Rows from block 3 of the text decoder of a small image captioner, named by matrix and row number. Rows with one number belong to one neuron. Each number is 500 + 40 x the weight over its row's rms, rounded and kept within 0 to 999. All counts start at 0. Numbers have three digits each.
After each neuron's rows are labels from the 100 texts, of 14976, where the neuron reaches its highest value: "fires on" is the input token at the peak. Only what is clearly more common there than usual is listed. The data: regions of photos with short descriptions (Visual Genome).
# fc1: MLP up (decoder.blocks.3.mlp.fc1.weight, 512x256), inputs 0-85
# fc2: MLP down (decoder.blocks.3.mlp.fc2.weight, 256x512, transposed), outputs 0-85

fc1.439:526503445459500466421455495549465456500474461536476503463519544529482545511591524459568461417534440481528476554516505457568459560486445510492569481510473579489529517457512467439465598469522486472527485425488519482496522549502417471514514464469514489508467479
fc2.439:526457495447595443450499460464421504544495462492493556467544434510536511487473550470467412447454549496475567559454509509430531500482480502504451493553511506519549459561537492513506509539511515477451590492499588494531561536527482465527473488416464576524467503
fires on: "the"; "standing"; "this"

fc1.323:500574524525456510543502487486545497467372442487500453503500436525493482515471540491470498508549483564527553471500514527481506522536518516463527495419528472522499549549486438495490492470490551484489478489481503475440490517550448510539502488475532465501570405
fc2.323:545526523464515427489555511487499523487569479479485591460475625540570486565485525470474423518512488490518484522500528467471652462482468513466499448467531559473520486484469514483516410520413496510473512519456555524588592470488528403553464514609489471491494488
fires on: "<end>"; "by"

fc1.497:505490385502570476477518525521477566463469560484447496431498461483527499555501464511588525510535498506484507497482493462439468418501503520456537485510507487589415510512545498523570581510549464474481483495548468527451538585560548501478568485567571492503505477
fc2.497:483516499490436503496487504576487495381522481484470521572550545540512463541528451490506453583437525450516420522537523453529507517494445489587488407494447481485563495488512534558498513548459517580471507457568460574517546432546443527504491415527474542492523532
fires on: "brick"; "rock"; "paper"; "stone"

fc1.281:488536476458478530485419503543493497548516524523468499483509510524511452488447572465490596500387481522496488437456505457488492492587462495478482475512517535492476513507426487448583499483462497428450477527510488522449469535531544585501509519480482515543470458
fc2.281:531457480480524493491471507483494510440515531542518521530471511538492456522461481519481514495495457512554511495475520556570520528506605553568401517504496500428532509382555540492470518507448504560505454531539500411496470497523547461544511367515465581472493495
fires on: "and"; "in"

fc1.207:538519483487507509544524475531568517556490492510485519554527546484513463539560483505524497532549497581507520493483454564494562467534496483509430525595464508533505484436428558491457383500481498533455450469495504527485462531554459511586485544464460469553564555
fc2.207:512506428526561513449514473499506547459444539521487458514487446575483537513510497526476535519435527477510494592494522528538555423484492487446526473505551571528502551522449390480504415495569492563469503445471502622491485548513458510485514438514472496589470416
fires on: "is"; "window"; "motorcycle"; "horse"

fc1.324:436499443475502476466500546500514544459612550511503520448621470522457437479443532480547510479475505543458506472517420495487463522461464511486485444510511492561497511586525536485496523516489554461512484545539503472526536498576456467584489418493511478465507503
fc2.324:497508492493526526414586433517497519503532522581470495530550539555488467406504501487471499516530500549411513539492528534538508533469502467433493462483559489506505421553511544478468548518464512502542505518526456486488586526518556527509524564454549487435448550
fires on: "the"; "in"

fc1.450:512387481470520446405524510515518464465480626413475450467474509526457480525481500469540488604466517511516496465544306501497435561530488472448469475478500514439455460532439520519529516518514491501507479540557517534480494559482532451419473501500525531470539560
fc2.450:556480470488476547582492475516487580577522446523538557534448491550495504541531532424469497531589582521535509449542525508473537445486419453460495470501475427500505463584446478453514484454489510439474471466502499466481545473543535474573518430549468517477497480
fires on: "brick"; "of"; "tall"; "and"

fc1.156:522469518508506502537595548499454415493428417493480503512572492475451477501485484555483601506444479496543546503497554560513461512463433411534488546485552533564456485511442515469465498489535403542521453471468511552508539486500512441529466486512536470474487488
fc2.156:522492500408549518496561529480454502575366515457467504484525489592556495495446462493461521496514515552521500501478473527511595489523487470528464459496473552538543413479552446487514521494491504522501468491482540521491594508462547500463493493517506523473555478
fires on: "white"

fc1.380:516498501532527541501403473486541513520520504491487499569507516519483448475524573502461453512503568528481376469505497476435534496461489485519519505442560535523598507558423508489501501472564475498478487506477530504528498554599503521471470514534540495531479497
fc2.380:423490454509538484555504551505520485467442540480490537471521501610535444487447487475423517469499504486481507493506548497516437501523419519527502497498536524527524451471505436532502457471505498508509501531499458457489438546548453519467469518512482472435417558
fires on: "of"; "a"

fc1.449:508559518481523424494517510531470527479544407518485429465539531486464547548482497496518493403459463586510457540472489520519492535546407479541486472551554473519509481473488541507496532458497524435490571545520510519585493561526502509488385512542488500500528514
fc2.449:548498491490520566532507491500530455498507476537461513504449479575544481513477525463483554542410546536478458502507509422482484496605470516513473546553487445481505461384534481553566504519453476483431469451507550494526531508501564490500414450491493533504469507
fires on: "white"; "and"; "grey"

fc1.344:497486521449477522501484523493409515498499542470448599546443503493492473509518483417562490468502495532506475434508459546478543505543525458516417399469566507476544485478447505482423418540453519478489552482433505533405517472410469548431519527517504467484501587
fc2.344:523478470457579454492538445533479515469498569530446494540489521493494506501497501549512483489477425446477416461488521495559521468430488529512524488481489549504435467554487517539517478472500493484519513551500477469506543450477498507396551568449454496428498461
fires on: "of"; "on"; "yellow"

fc1.429:527494430485568518531527467488498498423476528512561512486470483495502545568525501538539499451564500494450476505496441574470500480488489359571481491551495496517477500493525458420469503452529517539549494491493494498541538480542494546519496464549533543548523537
fc2.429:450488427537548562495521530547491483491440512400496519443513508529491473475519491409484496477452456504493488474507543470529505456486508479500460472495434478644522493451554489506510402503459494451534519456490565541511521497539470515513554447481516394527541528
fires on: "are"

fc1.455:483475506499515511478460525523495506533534567515493478526519508562543562502522516551473490500493521469458525531524530456544542504469462509492534507527508448440547503498491502420563533518517485499520553419367427576496519514514509521479507576510571533519505534
fc2.455:466459509566544537574525478525459533490486489500532459485475537511591410550523451441592555561507576586500505491491487464449461423484546496442483470508516524516547495478448442509537476497454536491424546483582547510554449521500483535534580528577501512457575514
fires on: "of"; "next"; "the"; "on"

fc1.387:460499442451506496453545560491421529494407497421489526449507412445441481489511448499575450469460508513532493463509490513528513499503443548574488511519442477549461569494629492539544499501488448501452480485508494511438502517580492498481487494503413493517490500
fc2.387:497427551472496491482498516515549497536497417552501535515472472511492439493488571443482462514545477534494506540487441480520465452450488524500451503460517499479488545535438420471522493522551550448485567525535496476501533556475515480492552606536536532501505536
fires on: "are"; "green"; "of"

fc1.498:481493495505448506495490490479585546535492470487535524479498512485486476512461480475463482462496466566502521490515509509425578535501381458548430482445479559532440500476465523451484463506509520517517460519462579438494567473493490493407477483494499530522488478
fc2.498:524492490546522567452553498449560482497497455480514521461529457487490480525484496476511560537557460457475496554530465542448525481479443596502516526485470476564484510429501495456519390526547460472522452469468500539549489496475513524420477524474472421521492539
fires on: "."; "with"

fc1.268:550516526564515476565522444531431467560564509524418425505499562471530493525481467451514544499423454543427506479487419498471526532528504404453496537481521547540531476493481505533454506499520543522443457578490540461524528485489475444470484502523531492490575482
fc2.268:524547427532532491486504464516504506444575575503429580447529466515480465451427527521528522463466486513550467473498478551574531490487527516502515510512526498458517556522437500503510409398499487482499483538457483564457499525609539556478486566489481466518475434
fires on: "and"; "two"

fc1.316:477524561539480459513527547517460484432572518537516515494481557574536502465508500512431514539553549499482446419587441506481490490493544508458514527508631567531461503430423448452516533459486435538572538451489597494526440585434495547496550486538554525497525563
fc2.316:493537485538506548484491532416569510518533520481478414540473483502509550468536470495522508504536493480447568493507478420580536507563517463512485530454496527495480504510509493423498479481545548421482528522507538472464456466528485462417514515552527532506483468
fires on: "of"; "a"; "is"; "brown"

fc1.151:581496477477408489546476499495523463468463469441505494493500499553508512519554460496523619505436487490518509555481450488437497484592541505523484492514532518509475493489518538490454472416450507471553508476491460477532526498538477480475456466503434462530543453
fc2.151:495515512516498530434509427493489483506486472478561458472473445487491513468456508495494615545525557486455408573450475483474460490545500454517525496430527495496442481487556485475424534519467390543504515486503417478622535505470503537512549541519516539571535544
fires on: "the"; "this"; "brown"; "white"

fc1.385:551532453487508496529520473546553475551453530527512420544475500446497505466509471486499533481522541463510470460459500459477473449533503539513498456486488490430545508507526498515567583542518505535543516497428520508512454546463536575427451582517478417494486489
fc2.385:516489530452487491486514494452453530511453556575518460509491520512473580538507424442521512477600510501592524469500471581448454470565498475415518530484569517449502482518527513476471499551536489502545447511500533467463520507482555525484514482456496490448465473
fires on: "wrist"

fc1.246:462478514532451524491523550532508481515521412461507537455398534525493494499553560510460480442475466581474560472515540556614478487528490473494480496473500518458482501512443535504533503453460491453467498518579446495539480512560519570512523524515502528496504543
fc2.246:578493484479497541514546523470531526411558532486429516507508526482522418505563508460463487533486522489471517564492486481480496492513527457476415512516499441409521486500444607521474529533481462499433419532558534480442519511566483451478459519513468442534498536
fires on: "white"; "blue"; "black"

fc1.280:521406490553429542525492453457500545480507474479466445454473611407484536516466531495512465492525502494478585539516480446526459454644482493491494501510550488523534502360386567507529584501454487518545496478546560486568494500547550512499502554390493512515544497
fc2.280:562449464520493563487486436513462454513590483477431537483473441499481564480504494434543498517473533486501506494523566503536517568566468464468481478519500487421548450419476559469489556456509427499492493503541469502480521464541562406447502510521534489555474518
fires on: "white"; "brown"; "black"

fc1.197:523481448511517513470497541506425512536494467551490462491459489508490560522472473489483506503506437475556486500468485488483581432480459390433579505514547465501498524511510559440526555512505439485494548550459483485458545548532515554489467445534480557477472550
fc2.197:541523465501520541529506450527504505509435480509508527475601590487498499499506417383469453552498477524503438490474441498490525532536503546502426456508527503526512515578432544530495537483486520509438522510474494522488539515530458459509506520388445484527503514
fires on: "<end>"; "of"

fc1.395:456531479514418556508464488585511493475506472524530493505544495488481511541472514507543503489563492524588471527436481584505500526536552442475510502523493529490529477531449493474479539501520501496509497403556537519461448487447566509606528502469493494394459413
fc2.395:516552563556469580421504552439522465535481427510452502518526491558467426542450468451497457455541582493526502491445549490515393524524480532507508548507524447410484477463462445513450478484480501505531520464526450517471484480448531476512467533492469475512500493
fires on: "is"; "growing"; "and"

fc1.355:505534463482578559420438463494387450466533435506478568482507581520486461506555470519512500495504503536556500496516455518538572553486528426471483491545497473525470454486467514526459550476517479521534489497440462502498550470504522435514461491545423502494572467
fc2.355:492508477518523596515519540431481459425482435551533513503461516504505439538465506523483518532497523488538603546439484522507480528475518469499490435520432497494433452529503434498492528471465519529502443414491484470528542496482514584518489476532497474524521497
fires on: "white"; "black"; "has"

fc1.4:598487574552470537527504498530535509497526550553503470480481563490614492499452521520544499485470448529564516492500453523504479534575494484474493493464419468480496526497411468481503482563542507562420452487503514440500524532548512529492495472566509458488584458
fc2.4:519439488483550530482496475491481504468492539570464465512499486498509516416493487486507551458520494492503410555498490539527505478546488430520522477468520503475555554496493531544481452487549550496565466502453518475525573496496524496495452438496573491466517524
fires on: "and"; "wet"; "leather"

fc1.500:474514580488583464516548460568569497554473555510491458505415486495469466510449463478496638502542519509416528467506509458579441587492498476509516550487493506528525535453462490534557474526528514544516557553517509565549501487429521499564482494480489489451464478
fc2.500:505515466470498487528499544466522522505457509491468508439540505528495560556483530456600499502493557413491522513470516513483564433507451458472529507514518467494531586526485494626461467400449476488531629449405549463509542529467467505544615471469473534505337484
fires on: "and"; "of"

fc1.165:504522494558487523454456486450591482477513570526483479477495527535485480502419449513503543524510532538490537462553470514509509519507465503490443509508486490468514474513490455514371457473483532517512489487565503541506414485491393521526509380558542520416509513
fc2.165:501497456484533507575521481472446484489430458477565465475475501471530508619512513439589524464511585520522475471521505459516514496504510525459546468453529508466454554457448529508532380493461479493487492520459457494449454505531521524515480506490462502447487498
fires on: "of"; "a"; "with"; "parked"

fc1.204:473522457469455490508491504538522553491517604470509603490490509418489450534508461530462531471490478505548463447523545540493509471468520450573461455527404496504459457512464522497524585416464460487486427488500542477463518538455460540479430516477458469492426526
fc2.204:527501467525498491508517500595461484465498550491501463543530479527507570474557490550486450509463439480504365505512571597497486506488555531506469491528541481500488355505505493509491493505457458454480518520489489500453437484444563461503508499482503521500523576
fires on: "white"; "visible"; "sleeve"; "blue"

fc1.109:546526516490550481397550459499614565462441435565434506509503510533548510501501502447463504486489482535544435452520555502535453487532424465481465429487486490497510530428489505549444533578509513475521525469484535526483441543457500460459504505551474443525460512
fc2.109:486471447493536447430419475510481593482515477504519554550505520534494559522502531489579477525537464506503523518448494472486467406535547539545515566448529449480572490446540563492470498502476495425482448414447539486532462507456508395537563576386452584441487465
fires on: "are"; "black"

fc1.421:437536492541503532495470486504451466537520460551465552548546500472503459535549477491524487493488483499505485489477514488502554511492459537506515532508414572533508507496426506444439538495498518537539450535440526497497491532468458485504384460551537440463539429
fc2.421:479498574468491505502449515465517517516526461602549505484419528577529472437600472518491530449514462533579546486444499464530484546532468418510503439476503491509449498534514551524463486419455536511456417476531478530449517492496430498483535510514493415477463477
fires on: "and"; "brown"; "with"; "has"