config = dict(
    image_size=64,
    fusion='prefix',
    nesterov=False,
)
Rows from block 5 of the image encoder of a small image captioner, named by matrix and row number. Rows with one number belong to one channel. Each number is 128 + 32 x the weight over its row's rms, rounded and kept within 0 to 255. All counts start at 0. Numbers have three digits each.
After each channel's rows are labels from the 100 images, of 14976, where the channel reaches its highest value: "top examples" is what is common among them. Only what is clearly more common there than usual is listed. The data: regions of photos with short descriptions (Visual Genome). In brackets: how many of the 100.
# convs0: first 3x3 conv (encoder.blocks.5.convs.0.weight, 160x160x3x3, each kernel summed), inputs 108-159
# convs1: second 3x3 conv (encoder.blocks.5.convs.1.weight, 160x160x3x3, transposed, each kernel summed), outputs 108-159

convs0.69:086110105079077164092104137170113144098129166123079123064150104118167167109086076107101161123132169128154094089131105088110153093102035155140108091131114142
convs1.69:141132156101118125131119166152171107157109194143108187167071084122128110137179155129132142119131106176156126118144180148118110153118116149146115103095160141
top examples: text has "sign" (28)

convs0.76:119168098103115135145138099094151123139106128105095146109104187154095102136114128080119170080175132147090128110120190133128202096152150174111190122083106173
convs1.76:101110175140123084100155124144150119147122117124132098158153139112134132130158144083148101121180128053137101102150111095113196148183118194092175157125078143
top examples: text has "man" (28)

convs0.31:152126128129115110154100183082172102122093083144103116104148211091120129134108124144131131140100136086170102132128122103097109143139121130107105111105168157
convs1.31:094111136150186099158151122102111150166149183122143185162125072063205108121163109147125084122078118098140122126068181134104170158240154126160159088090168069
top examples: text has "man" (26)

convs0.92:145120158082135148089167150166144119140139096158131159137195147116134135165119100047144121156176123090096142138164094119108141063184133169176107169173160115
convs1.92:106089080107141137082135103134154117120131146129171130096085132201122109088089135183123102107093112078130082161072168103180132126143103117063177163110112126
top examples: text has "man" (35)

convs0.14:148127118109125069188177109128108141163161145102119119111167160170159130078102173102200137152153125155126188188090113134063100114074138144097150086116152117
convs1.14:146104133101163109101147094117152126159183144122086145072113137157149081124111135103145158070107088146148179117155134157112099136080082142172119164090114081
top examples: text has "sign" (32)

convs0.105:155130214123120097148109131135115111147134170159151082116138076085089141135130162056064144131112107151114133119108144170128094116097111135121202142164090164
convs1.105:128169053077152129120131126080149120076158095114115135104119122116125191139191115119117108136081127141079074132139134090141088119151138089134114155124153153
top examples: text has "red" (25)

convs0.9:120057111112158081090134086132142160109153089115101150133120107161188057145103098105092090203097143179133167119104063105136179113073121123138126146162087119
convs1.9:126134100103123071100113131087164162127101099136123112148142134113198156098150141124126102095143101093080058109066145175119107119159136140122164121122174137
top examples: text has "sign" (26)

convs0.77:080157153079072160142135136097162150104132071160093134117131162102105193125105129041168114105079155146156113104097089129110118121155059082077095126129067141
convs1.77:072139106095169112096129132148134161068121091128130109089058154091109104143118085139138170139057082091145107124137133117100171160207168150069145121134128125
top examples: text has "man" (27)