Weights of a small image captioner.
Model: encoder activation gelu, decoder layers 7, decoder activation gelu_tanh.
Data: trained on regions of photos with short descriptions (Visual Genome), 3.9 epochs.
Rows from block 3 of the text decoder of a small image captioner, named by matrix and row number. Rows with one number belong to one neuron. Each number is 500 + 40 x the weight over its row's rms, rounded and kept within 0 to 999. All counts start at 0. Numbers have three digits each. After the name is the row's rms in percent of the matrix's.
After each neuron's rows are labels from the 100 texts, of 14976, where the neuron reaches its highest value: "tokens" is the input token at the peak. Only what is clearly more common there than usual is listed. The data: regions of photos with short descriptions (Visual Genome).
# fc1: MLP up (decoder.blocks.3.mlp.fc1.weight, 512x256), inputs 0-85
# fc2: MLP down (decoder.blocks.3.mlp.fc2.weight, 256x512, transposed), outputs 0-85

fc1.451 116:508497520446479443507481455490542473519457509550508468504493453523500469471480500513509491456495426498436478542500482495495499536504521545515477531538495561512527558494483389530496553441478554520489397461510569436515446475560425532535476577514458508453531427
fc2.451 106:489475527467487499549492463439536504457494476523479489402551481518588520483499495450494488558507514482501467493513493439504441475474509491537522439514601534535435463486485457512503494512459469491485564502385507505437538442476445497463602562538525494457543445
tokens: "of"; "for"; "this"; "that"

fc1.321 107:543453518481493536469562507505518547557437527578517503492493481426487525509544510594556494553510474556441541525470413523489563537447497439498520520459506496458522465559552432523534493545505608554540509397504465504499474488472470513554552507495500494505477514
fc2.321 104:524534473439539539523534499485498488527476482538514529488500555503471480500449497515532541427499535438458545541553465477519564516443481520444565493463486562542459477482504464438490511453555576508512536549528535492470573420494452506457504418468507467457438539
tokens: "has"; "wearing"; "with"; "have"

fc1.410 096:534506475525506450557445474475479403517492496526501494518555475547481493560452521536495521390504543534499493441560485525478466499516519522515518411425491520504453565485463455524483538509500433509468492451557551576495525529485522542499465477477498475511536458
fc2.410 101:499514499520465468502615505529459518503499564488474621536469492497530478574409514574489467499502454523442518475476499497458509537480501510513517490495537470413443581502518550566568485447519481548503552489518556534483472430450557539571508466464513478503500520
tokens: "<end>"; "chocolate"; "straw"

fc1.177 118:455528503457520530439511509560526555481468475517499488479585512532555479558462509508493524431580495430449561505501490481493487537537544492506538466469524454501501441543469526544469555517550465492514503443549492438517596489543523502430460416507490492510488481
fc2.177 130:468527484505486534540449541556524556452466530553478440484503491529501474477526520524430468483466435428498499478523488497443507466606508499427513451548512535462490514538559526511508568534493485435422486517625547483527505475410504487476521486548612452485529483
tokens: "is"; "in"; "airplane"

fc1.313 114:507549439467460519472485521540441468580502485499488500514448540515496451521510534462577553509443474517480543508534460522450537528574541499603509544514495494498462547513467514499475502484519519411516474501427534467481493588445482479397450555498560418443422406
fc2.313 130:537536480486493494542555448506593642576495519504444427479481543541480519394472502551519515548496470447465557467488556503457522579545529504505452473502527519522456505473411514496469466516502497477439495548473466490493477451460478457501562546520522514415472522
tokens: "has"; "and"

fc1.121 103:547583479494501568412458524508493452506421509548510507451534494444515492495496524550569458519545530507474524450545376538524476512476521518443522443452505505475482548488501505504426450507516520525437451450528519579564438494472517412541501509560535490487476487
fc2.121 117:534498473471455544504423456444502416538479482540555517584512557416492459564461451515540529473491537472483512458525536448461523510510520527395507483523494502480470481508512503528510432471563534573485482495516542499424481557447521556470511417492405497517415476
tokens: "with"

fc1.447 088:454490413544542522501457491506446556551501557520525533533496520486512447486455562521497528416475524486430497448543430464447506589538462562518426486492586578556492481464466556493391503490485471525553498538509403512522459500488468521544514500529525538504480530
fc2.447 086:488508486501512558586493506554441543477533456526467547497548465504555573470489458512545424461419530400498474436487602543491509487519467565512462473532542491465498463388526432507448426417512555497559529463492456525490511434542457453454541502538508474565505450
tokens: "is"; "white"; "decker"; "traffic"

fc1.74 094:469542415568552491473503526532440475548464418412516496590531506512458515450496571539487534494528554560487508513483454474522544568499487467494525464517485454556458481549485530483552563531531502483441473508544480429540499576530533438425496486495563458572472538
fc2.74 103:502558527506475445511537540543497477456456456486520457518458569495414498424425551483505497477472558530513525442467532442510524506449494474457468520493425427517526517550489578585506478514490546533451433486492513471555512481528483528567444536528501497480513526
tokens: "with"; "has"; "and"

fc1.245 117:433476472606521450492498498484530446467468462604484514488514445512548551564414536420420543520507490489415468460543504535441487494575513536559548481404494557575532421426448547545533539510597501490509486480559478509449517495433469525541432511523552585486498543
fc2.245 109:481474488504506494495492546417456539549490497525563507502448457496430525521501590475458519524477466489529479446541511579473567499559444542525550447470458490540567453491538504496517520546516519464469463464510463457507484489355580470539514522525547568483537469
tokens: "kite"; "clouds"; "white"

fc1.107 100:577508469532541479472556477529614490498501469496503518516498452470547541530548500486539457458459527485463529535526479462609533513525457499505488521489493588540493535467501470534532525489476602491520417592477483505504478526469563439406472439488479480520506498
fc2.107 109:572540458511469537570517484561564470505522529493486493444524438537448537463461436481492540514506483499488486536487500481462570550555509504582402489485491487497487446499503474493526480561555458585468512500422524498511598529461527497493493531486475523544436481
tokens: "with"; "has"

fc1.49 084:451518521589498471486526502436533601451489511515499502456569553441492492533546503531500540561550560598477550532508517506480523531448508556514486433453519548444438473508498463506500471475465493540503519413487514461493491585559486466521487536505525557557524530
fc2.49 084:456542433492559400461499495514499451494598504572510558540529517499531450545471514527387433557493524488529497525516584530516464564529535482474484484492562545484542543512423515482475419483478489496491436531501435470476529464505452449557521551493518494496500453
tokens: "a"; ","; "brown"

fc1.175 100:526500499544538496480494521465465558413552471536453447499549461500541488557521459393452500483469451504522521497537456528462508476477491487521500499434567505530496577498552523505489446490492531522539479501475586489495480561499493501510496449565426447472463543
fc2.175 096:477515450472509489479557466448537483450528490535525515510566511531467526515479469496443440538538430483492484520470467500546570498443555450518471511556463499528523527523490496457440434531512518520491497564482515447499473536528535497519514518513516434490539504
tokens: "with"

fc1.384 103:479446479495459493470584491499517554449418486453505483524433485530508525556567571531512512433504466506493510529503522502500503501588466537487426494516525561523469540507488499528478528502464508510517547566517506582472405514467525559532479487516535471572539475
fc2.384 117:474477522462495495442595511469557489475555528550519563458481505488490490466465489510468451507454481456579522486508541495507540513430537446482571514554538500488532569462448529460526477561423493423484465545519497537498522646540464515493563460426554458513517483
tokens: "of"

fc1.221 111:493472485428534528538538459471485490538560469508478506531444534520463529531488540473517566502489527537518504458505452503462512527510553560564534496357541491545565471567468539500499485493418478485551494454491549424521534503521533554512492492548484527476464507
fc2.221 111:445468426496520508518550481394500647496458496547517550489417504451525517452510550547511388517495581445562457506481524457483536480510511502439475496471499445527499491506490484509490519584391509563574481443510486449466533459489524556499471438509547541435538550
tokens: "of"; "it"

fc1.218 110:469552484554547509487461474484531436469512440467583490509537501510495534516571521504457556466454485559477505552521505522469590551464415506442510478505494529492450481511441583558472557501523538490463471515475505421489488508533476564482492499508527528515488540
fc2.218 112:558515462503512483520532507434499557430468498434549487503534547576591461535517551531487520597454604517498560562486524491482426531494443578456455524499496418484571507517510598483542473453545498523474442533442518467462500466470574471466522544558420500503511531
tokens: "of"; "black"; "grey"; "red"

fc1.269 100:463515570449463455461602461507535489507498491486482480480528544496451475553480566518533546497472494555420535517553509535551452504474491459451538517507470535468526544522464477505524506590505511550609466446522490495456486496506479502558460521492449470528414501
fc2.269 101:523507483394481463401493472567485532457563531516501507536462485589498538463573552482531493467472494464512517480459536455566447502473548501466493478515515472507522494425519542508427438503472394475540554508471514501492499533482468563507502517480495468497401541
tokens: "is"; "in"; "and"

fc1.162 094:469506498498513477511519449500505458500500546520464466404440447454534495531480464538544491475493468463612531518552469525520500426511517602531493549485565501532500477514452466495488437526475547508467461521481500528497440489540481481548462578517443459580570531
fc2.162 101:501539437491521473510501448459452473471474478497484469518545509498497571480484569558476514461477542497492430424503459567504449468477430501472442538536497494531481498497578602513483292459499536548518523414504526461464524519533516479547458496459532492507488505
tokens: "a"

fc1.456 096:500484478564505496527497431486524442488492491567496595522498539516490449546508504545390516524468521489570533553505526494528502518546481494480569455480485462509516548510500586509487540444539562520508536446391443459442457519433532576582451499502529510445564524
fc2.456 097:486507520514470555474444461441498495505521476494457572502518555495434530418513513524482506519473536503537499518417487475503526540448543492515447470475497509488565535476514477488489518498556555544477528484464466505510502494533528532566515481426554440448507485
tokens: "is"; "are"

fc1.58 109:493524419488522519488521526546465526481471483486477470425531587536457509504525435498509543490484504502479508527497493596466487553586465543411563438478498632466580427470492511547464496545446459561490519463493493435512487448533475495451483455570489496517534458
fc2.58 111:533447435482487497507534477480541524519523481471597484440493525513498487494532507484491433520440598472575400537523478521538514549439499480560518490465579443520524466551473476515487502463527531535505538516459432557555459490527537508542495516582495469506578517
tokens: "a"

fc1.25 112:506385496475451475591516551565498517420542471549407471501520545482519527520526511514471495527516529532563485522513434499472438521455528475445491514508527478494478539512498527449568508497526474408510513515537496507562573498428593459492464580489435427524487490
fc2.25 114:523473542423575515588483551521513477481517478598437502562440537464500483548441535480563461494499457563430425553579494496476494488484505454525437573482532502506444510502501541505565548489484497518437503454564496578469496490525517522537525504439511536547447482
tokens: "a"; "glass"; "vase"; "jar"

fc1.76 106:477457432567528433476485524512575466511524501566459492396479421425476520566458532522532441478483511562479537538513538460512498514489519500408485513478555542469489545496607523558482451534517505498461495461528441452518450468499506552519498512558517538423493505
fc2.76 103:516478501509489501561549516488531507524434486532514593479435447559480496487521493552493499475503520488418576501520571457452458519484480506436486499491528543501543486443496536489545515517510512420518498463381481478629502481488511443478521523495433519500533425
tokens: "of"; "with"

fc1.201 098:411452469514537503445503481499548510496504506499484513545438499433464487536489429473516516455456519542552495462491444467520509539536510492438479602500568459492503484476505451491495426512500509468506536555497443485445470511424486469478490511476552481472507472
fc2.201 098:537538557547379510525539522460477511503484465465549513470445472544548506504528500496499527503447538471525523417522517532517572476484520547541582479508548508463536536524500521475469482488536474531551487542440484527456533497471467553542463503496504501499538461
tokens: "with"; "in"

fc1.231 063:500439486526454510467467605532452498476495397534526535539449498570517439526505570560488521478473460498519532493496510468501524475497387516502481539490556540530492458421481531572520427500447563375519503447458513495474445518509442546539518460477537519436545524
fc2.231 057:503528444522438501496413535529508419451485510511447549489533500518540519498439492495440556497507632559504493549458504466533518450462502504486502531539488488500458502510507483466477500548497499543484510601511502438502546554470596535577428454496520483558424505
tokens: "has"; "is"; "are"

fc1.397 093:511532481556500485576504497545534540512590511509494495447480531474510438530501478518485473523533444587477554433464511492443427517524466423491518487569544575490484584486509460517500521492520566557510424471483541447475521496508468500467552536485506519496498493
fc2.397 094:431489570499573461566505498491574473493494471452478488537453495528451461501484465528517536468532521446522606451497512469474445417481574526483567475552503503466476500515496469473531491457513468509506493488405471525506507549495491467488530513569484536455531525
tokens: "is"; "and"; "of"

fc1.227 087:469517475506542458484547454474529478531497515468495506498502497432499488541523491498478481507505471506512497442465564572553537489471534507486511513514477513598532591517394485505431505448579499525506509429551511464467528508470478573534518515541421523482504618
fc2.227 095:478542507508439479532549516495499557509459545480509525499461456486512506503536531520519557553507521473537539484456485400492538552559490492418481455476496461443470502413470558479502476507511452547480601502475541481545541421554447440530518581521468497471437502
tokens: "is"; "train"

fc1.212 110:448557510573536472469431496505503511464490421511526493520494518483567515510517498458522458445509560519487525474446529485510508520474483424555490538476498592555446545514494426491457480535467479453481496466492477481506511509522483425390488485536524496468504455
fc2.212 114:481577510530485494574468485579610430489486511539482513490359485505494521521448496500534495502524542545472547469541536457532497525441476441505479491464465559564490500464529448459477465486471498421479445455535569488568540476488453394570413501505473442526555437
tokens: "has"; "with"; "white"; "no"

fc1.193 095:538492476501490556472479528445479588510539418472488526515483434482412541504511512513463474489539519559511535529550536525423531549481361483511521496507545544574563523514436430464568511468462514459497500504456550476500552568471556542529543492434545548529462494
fc2.193 090:428442497452504534545467582445492496507508437454466539438538547492476477491499464489533471567477543522508524549517521508502466514565410472598512523565437545535416479530433545492479459505511423571455471441492478534495548478465493478498559527470495509494485460
tokens: "is"; "are"; "a"

fc1.184 076:495498420471515456480442473480438552540439475488433497476506555485524502542498480499529470504496476559507507453522445492436473532562527545577541514515562509541501509441501528526548543497497477512499483501583487522551533495507545520475534489572436478432535472
fc2.184 073:512481568485480483482544529436511496527490533452562493513531534530517500505519523526503477488524442530445551539501546574473410402490469439467441519479544388510532512466463510522414465471493521438521585504490449498555535541516548565459533516488426513527482431
tokens: "of"; "on"

fc1.143 084:509493542524496448410488564464554481477493527562511552430499481490511447425509455449576539467421503506467475500532509514565488522504460453537508548535508555498413504446562490483473513502486532538462567538535546541387441476498516498531526614473494554521558494
fc2.143 080:495460512508489495543543533516493536565462504491510476530506462542436396444492502505494501547464459550419543504437505473565434533502532570515489500541523514428449505446478477541523527551479522450486475429471485506522528483447507582527464557491487488419533484
tokens: "a"; "trash"

fc1.503 095:449513470462558496495479461469502601494457511491487405490507485520513529484416485475472525406609497539506518514498543510531472544442487449526507539449467545546478442416533496501500534518531496508489500581452541483539451518454574564483543511517429471545454473
fc2.503 098:485474508530505551495426527512509455502461495521487524474475498521488543470552500441508499450534487454501473583479432476456503434533453566479488524527558379542513532486523475389449431455440420530505546558442517546448530473502461527491517539507506476531467529
tokens: "of"; "is"; "with"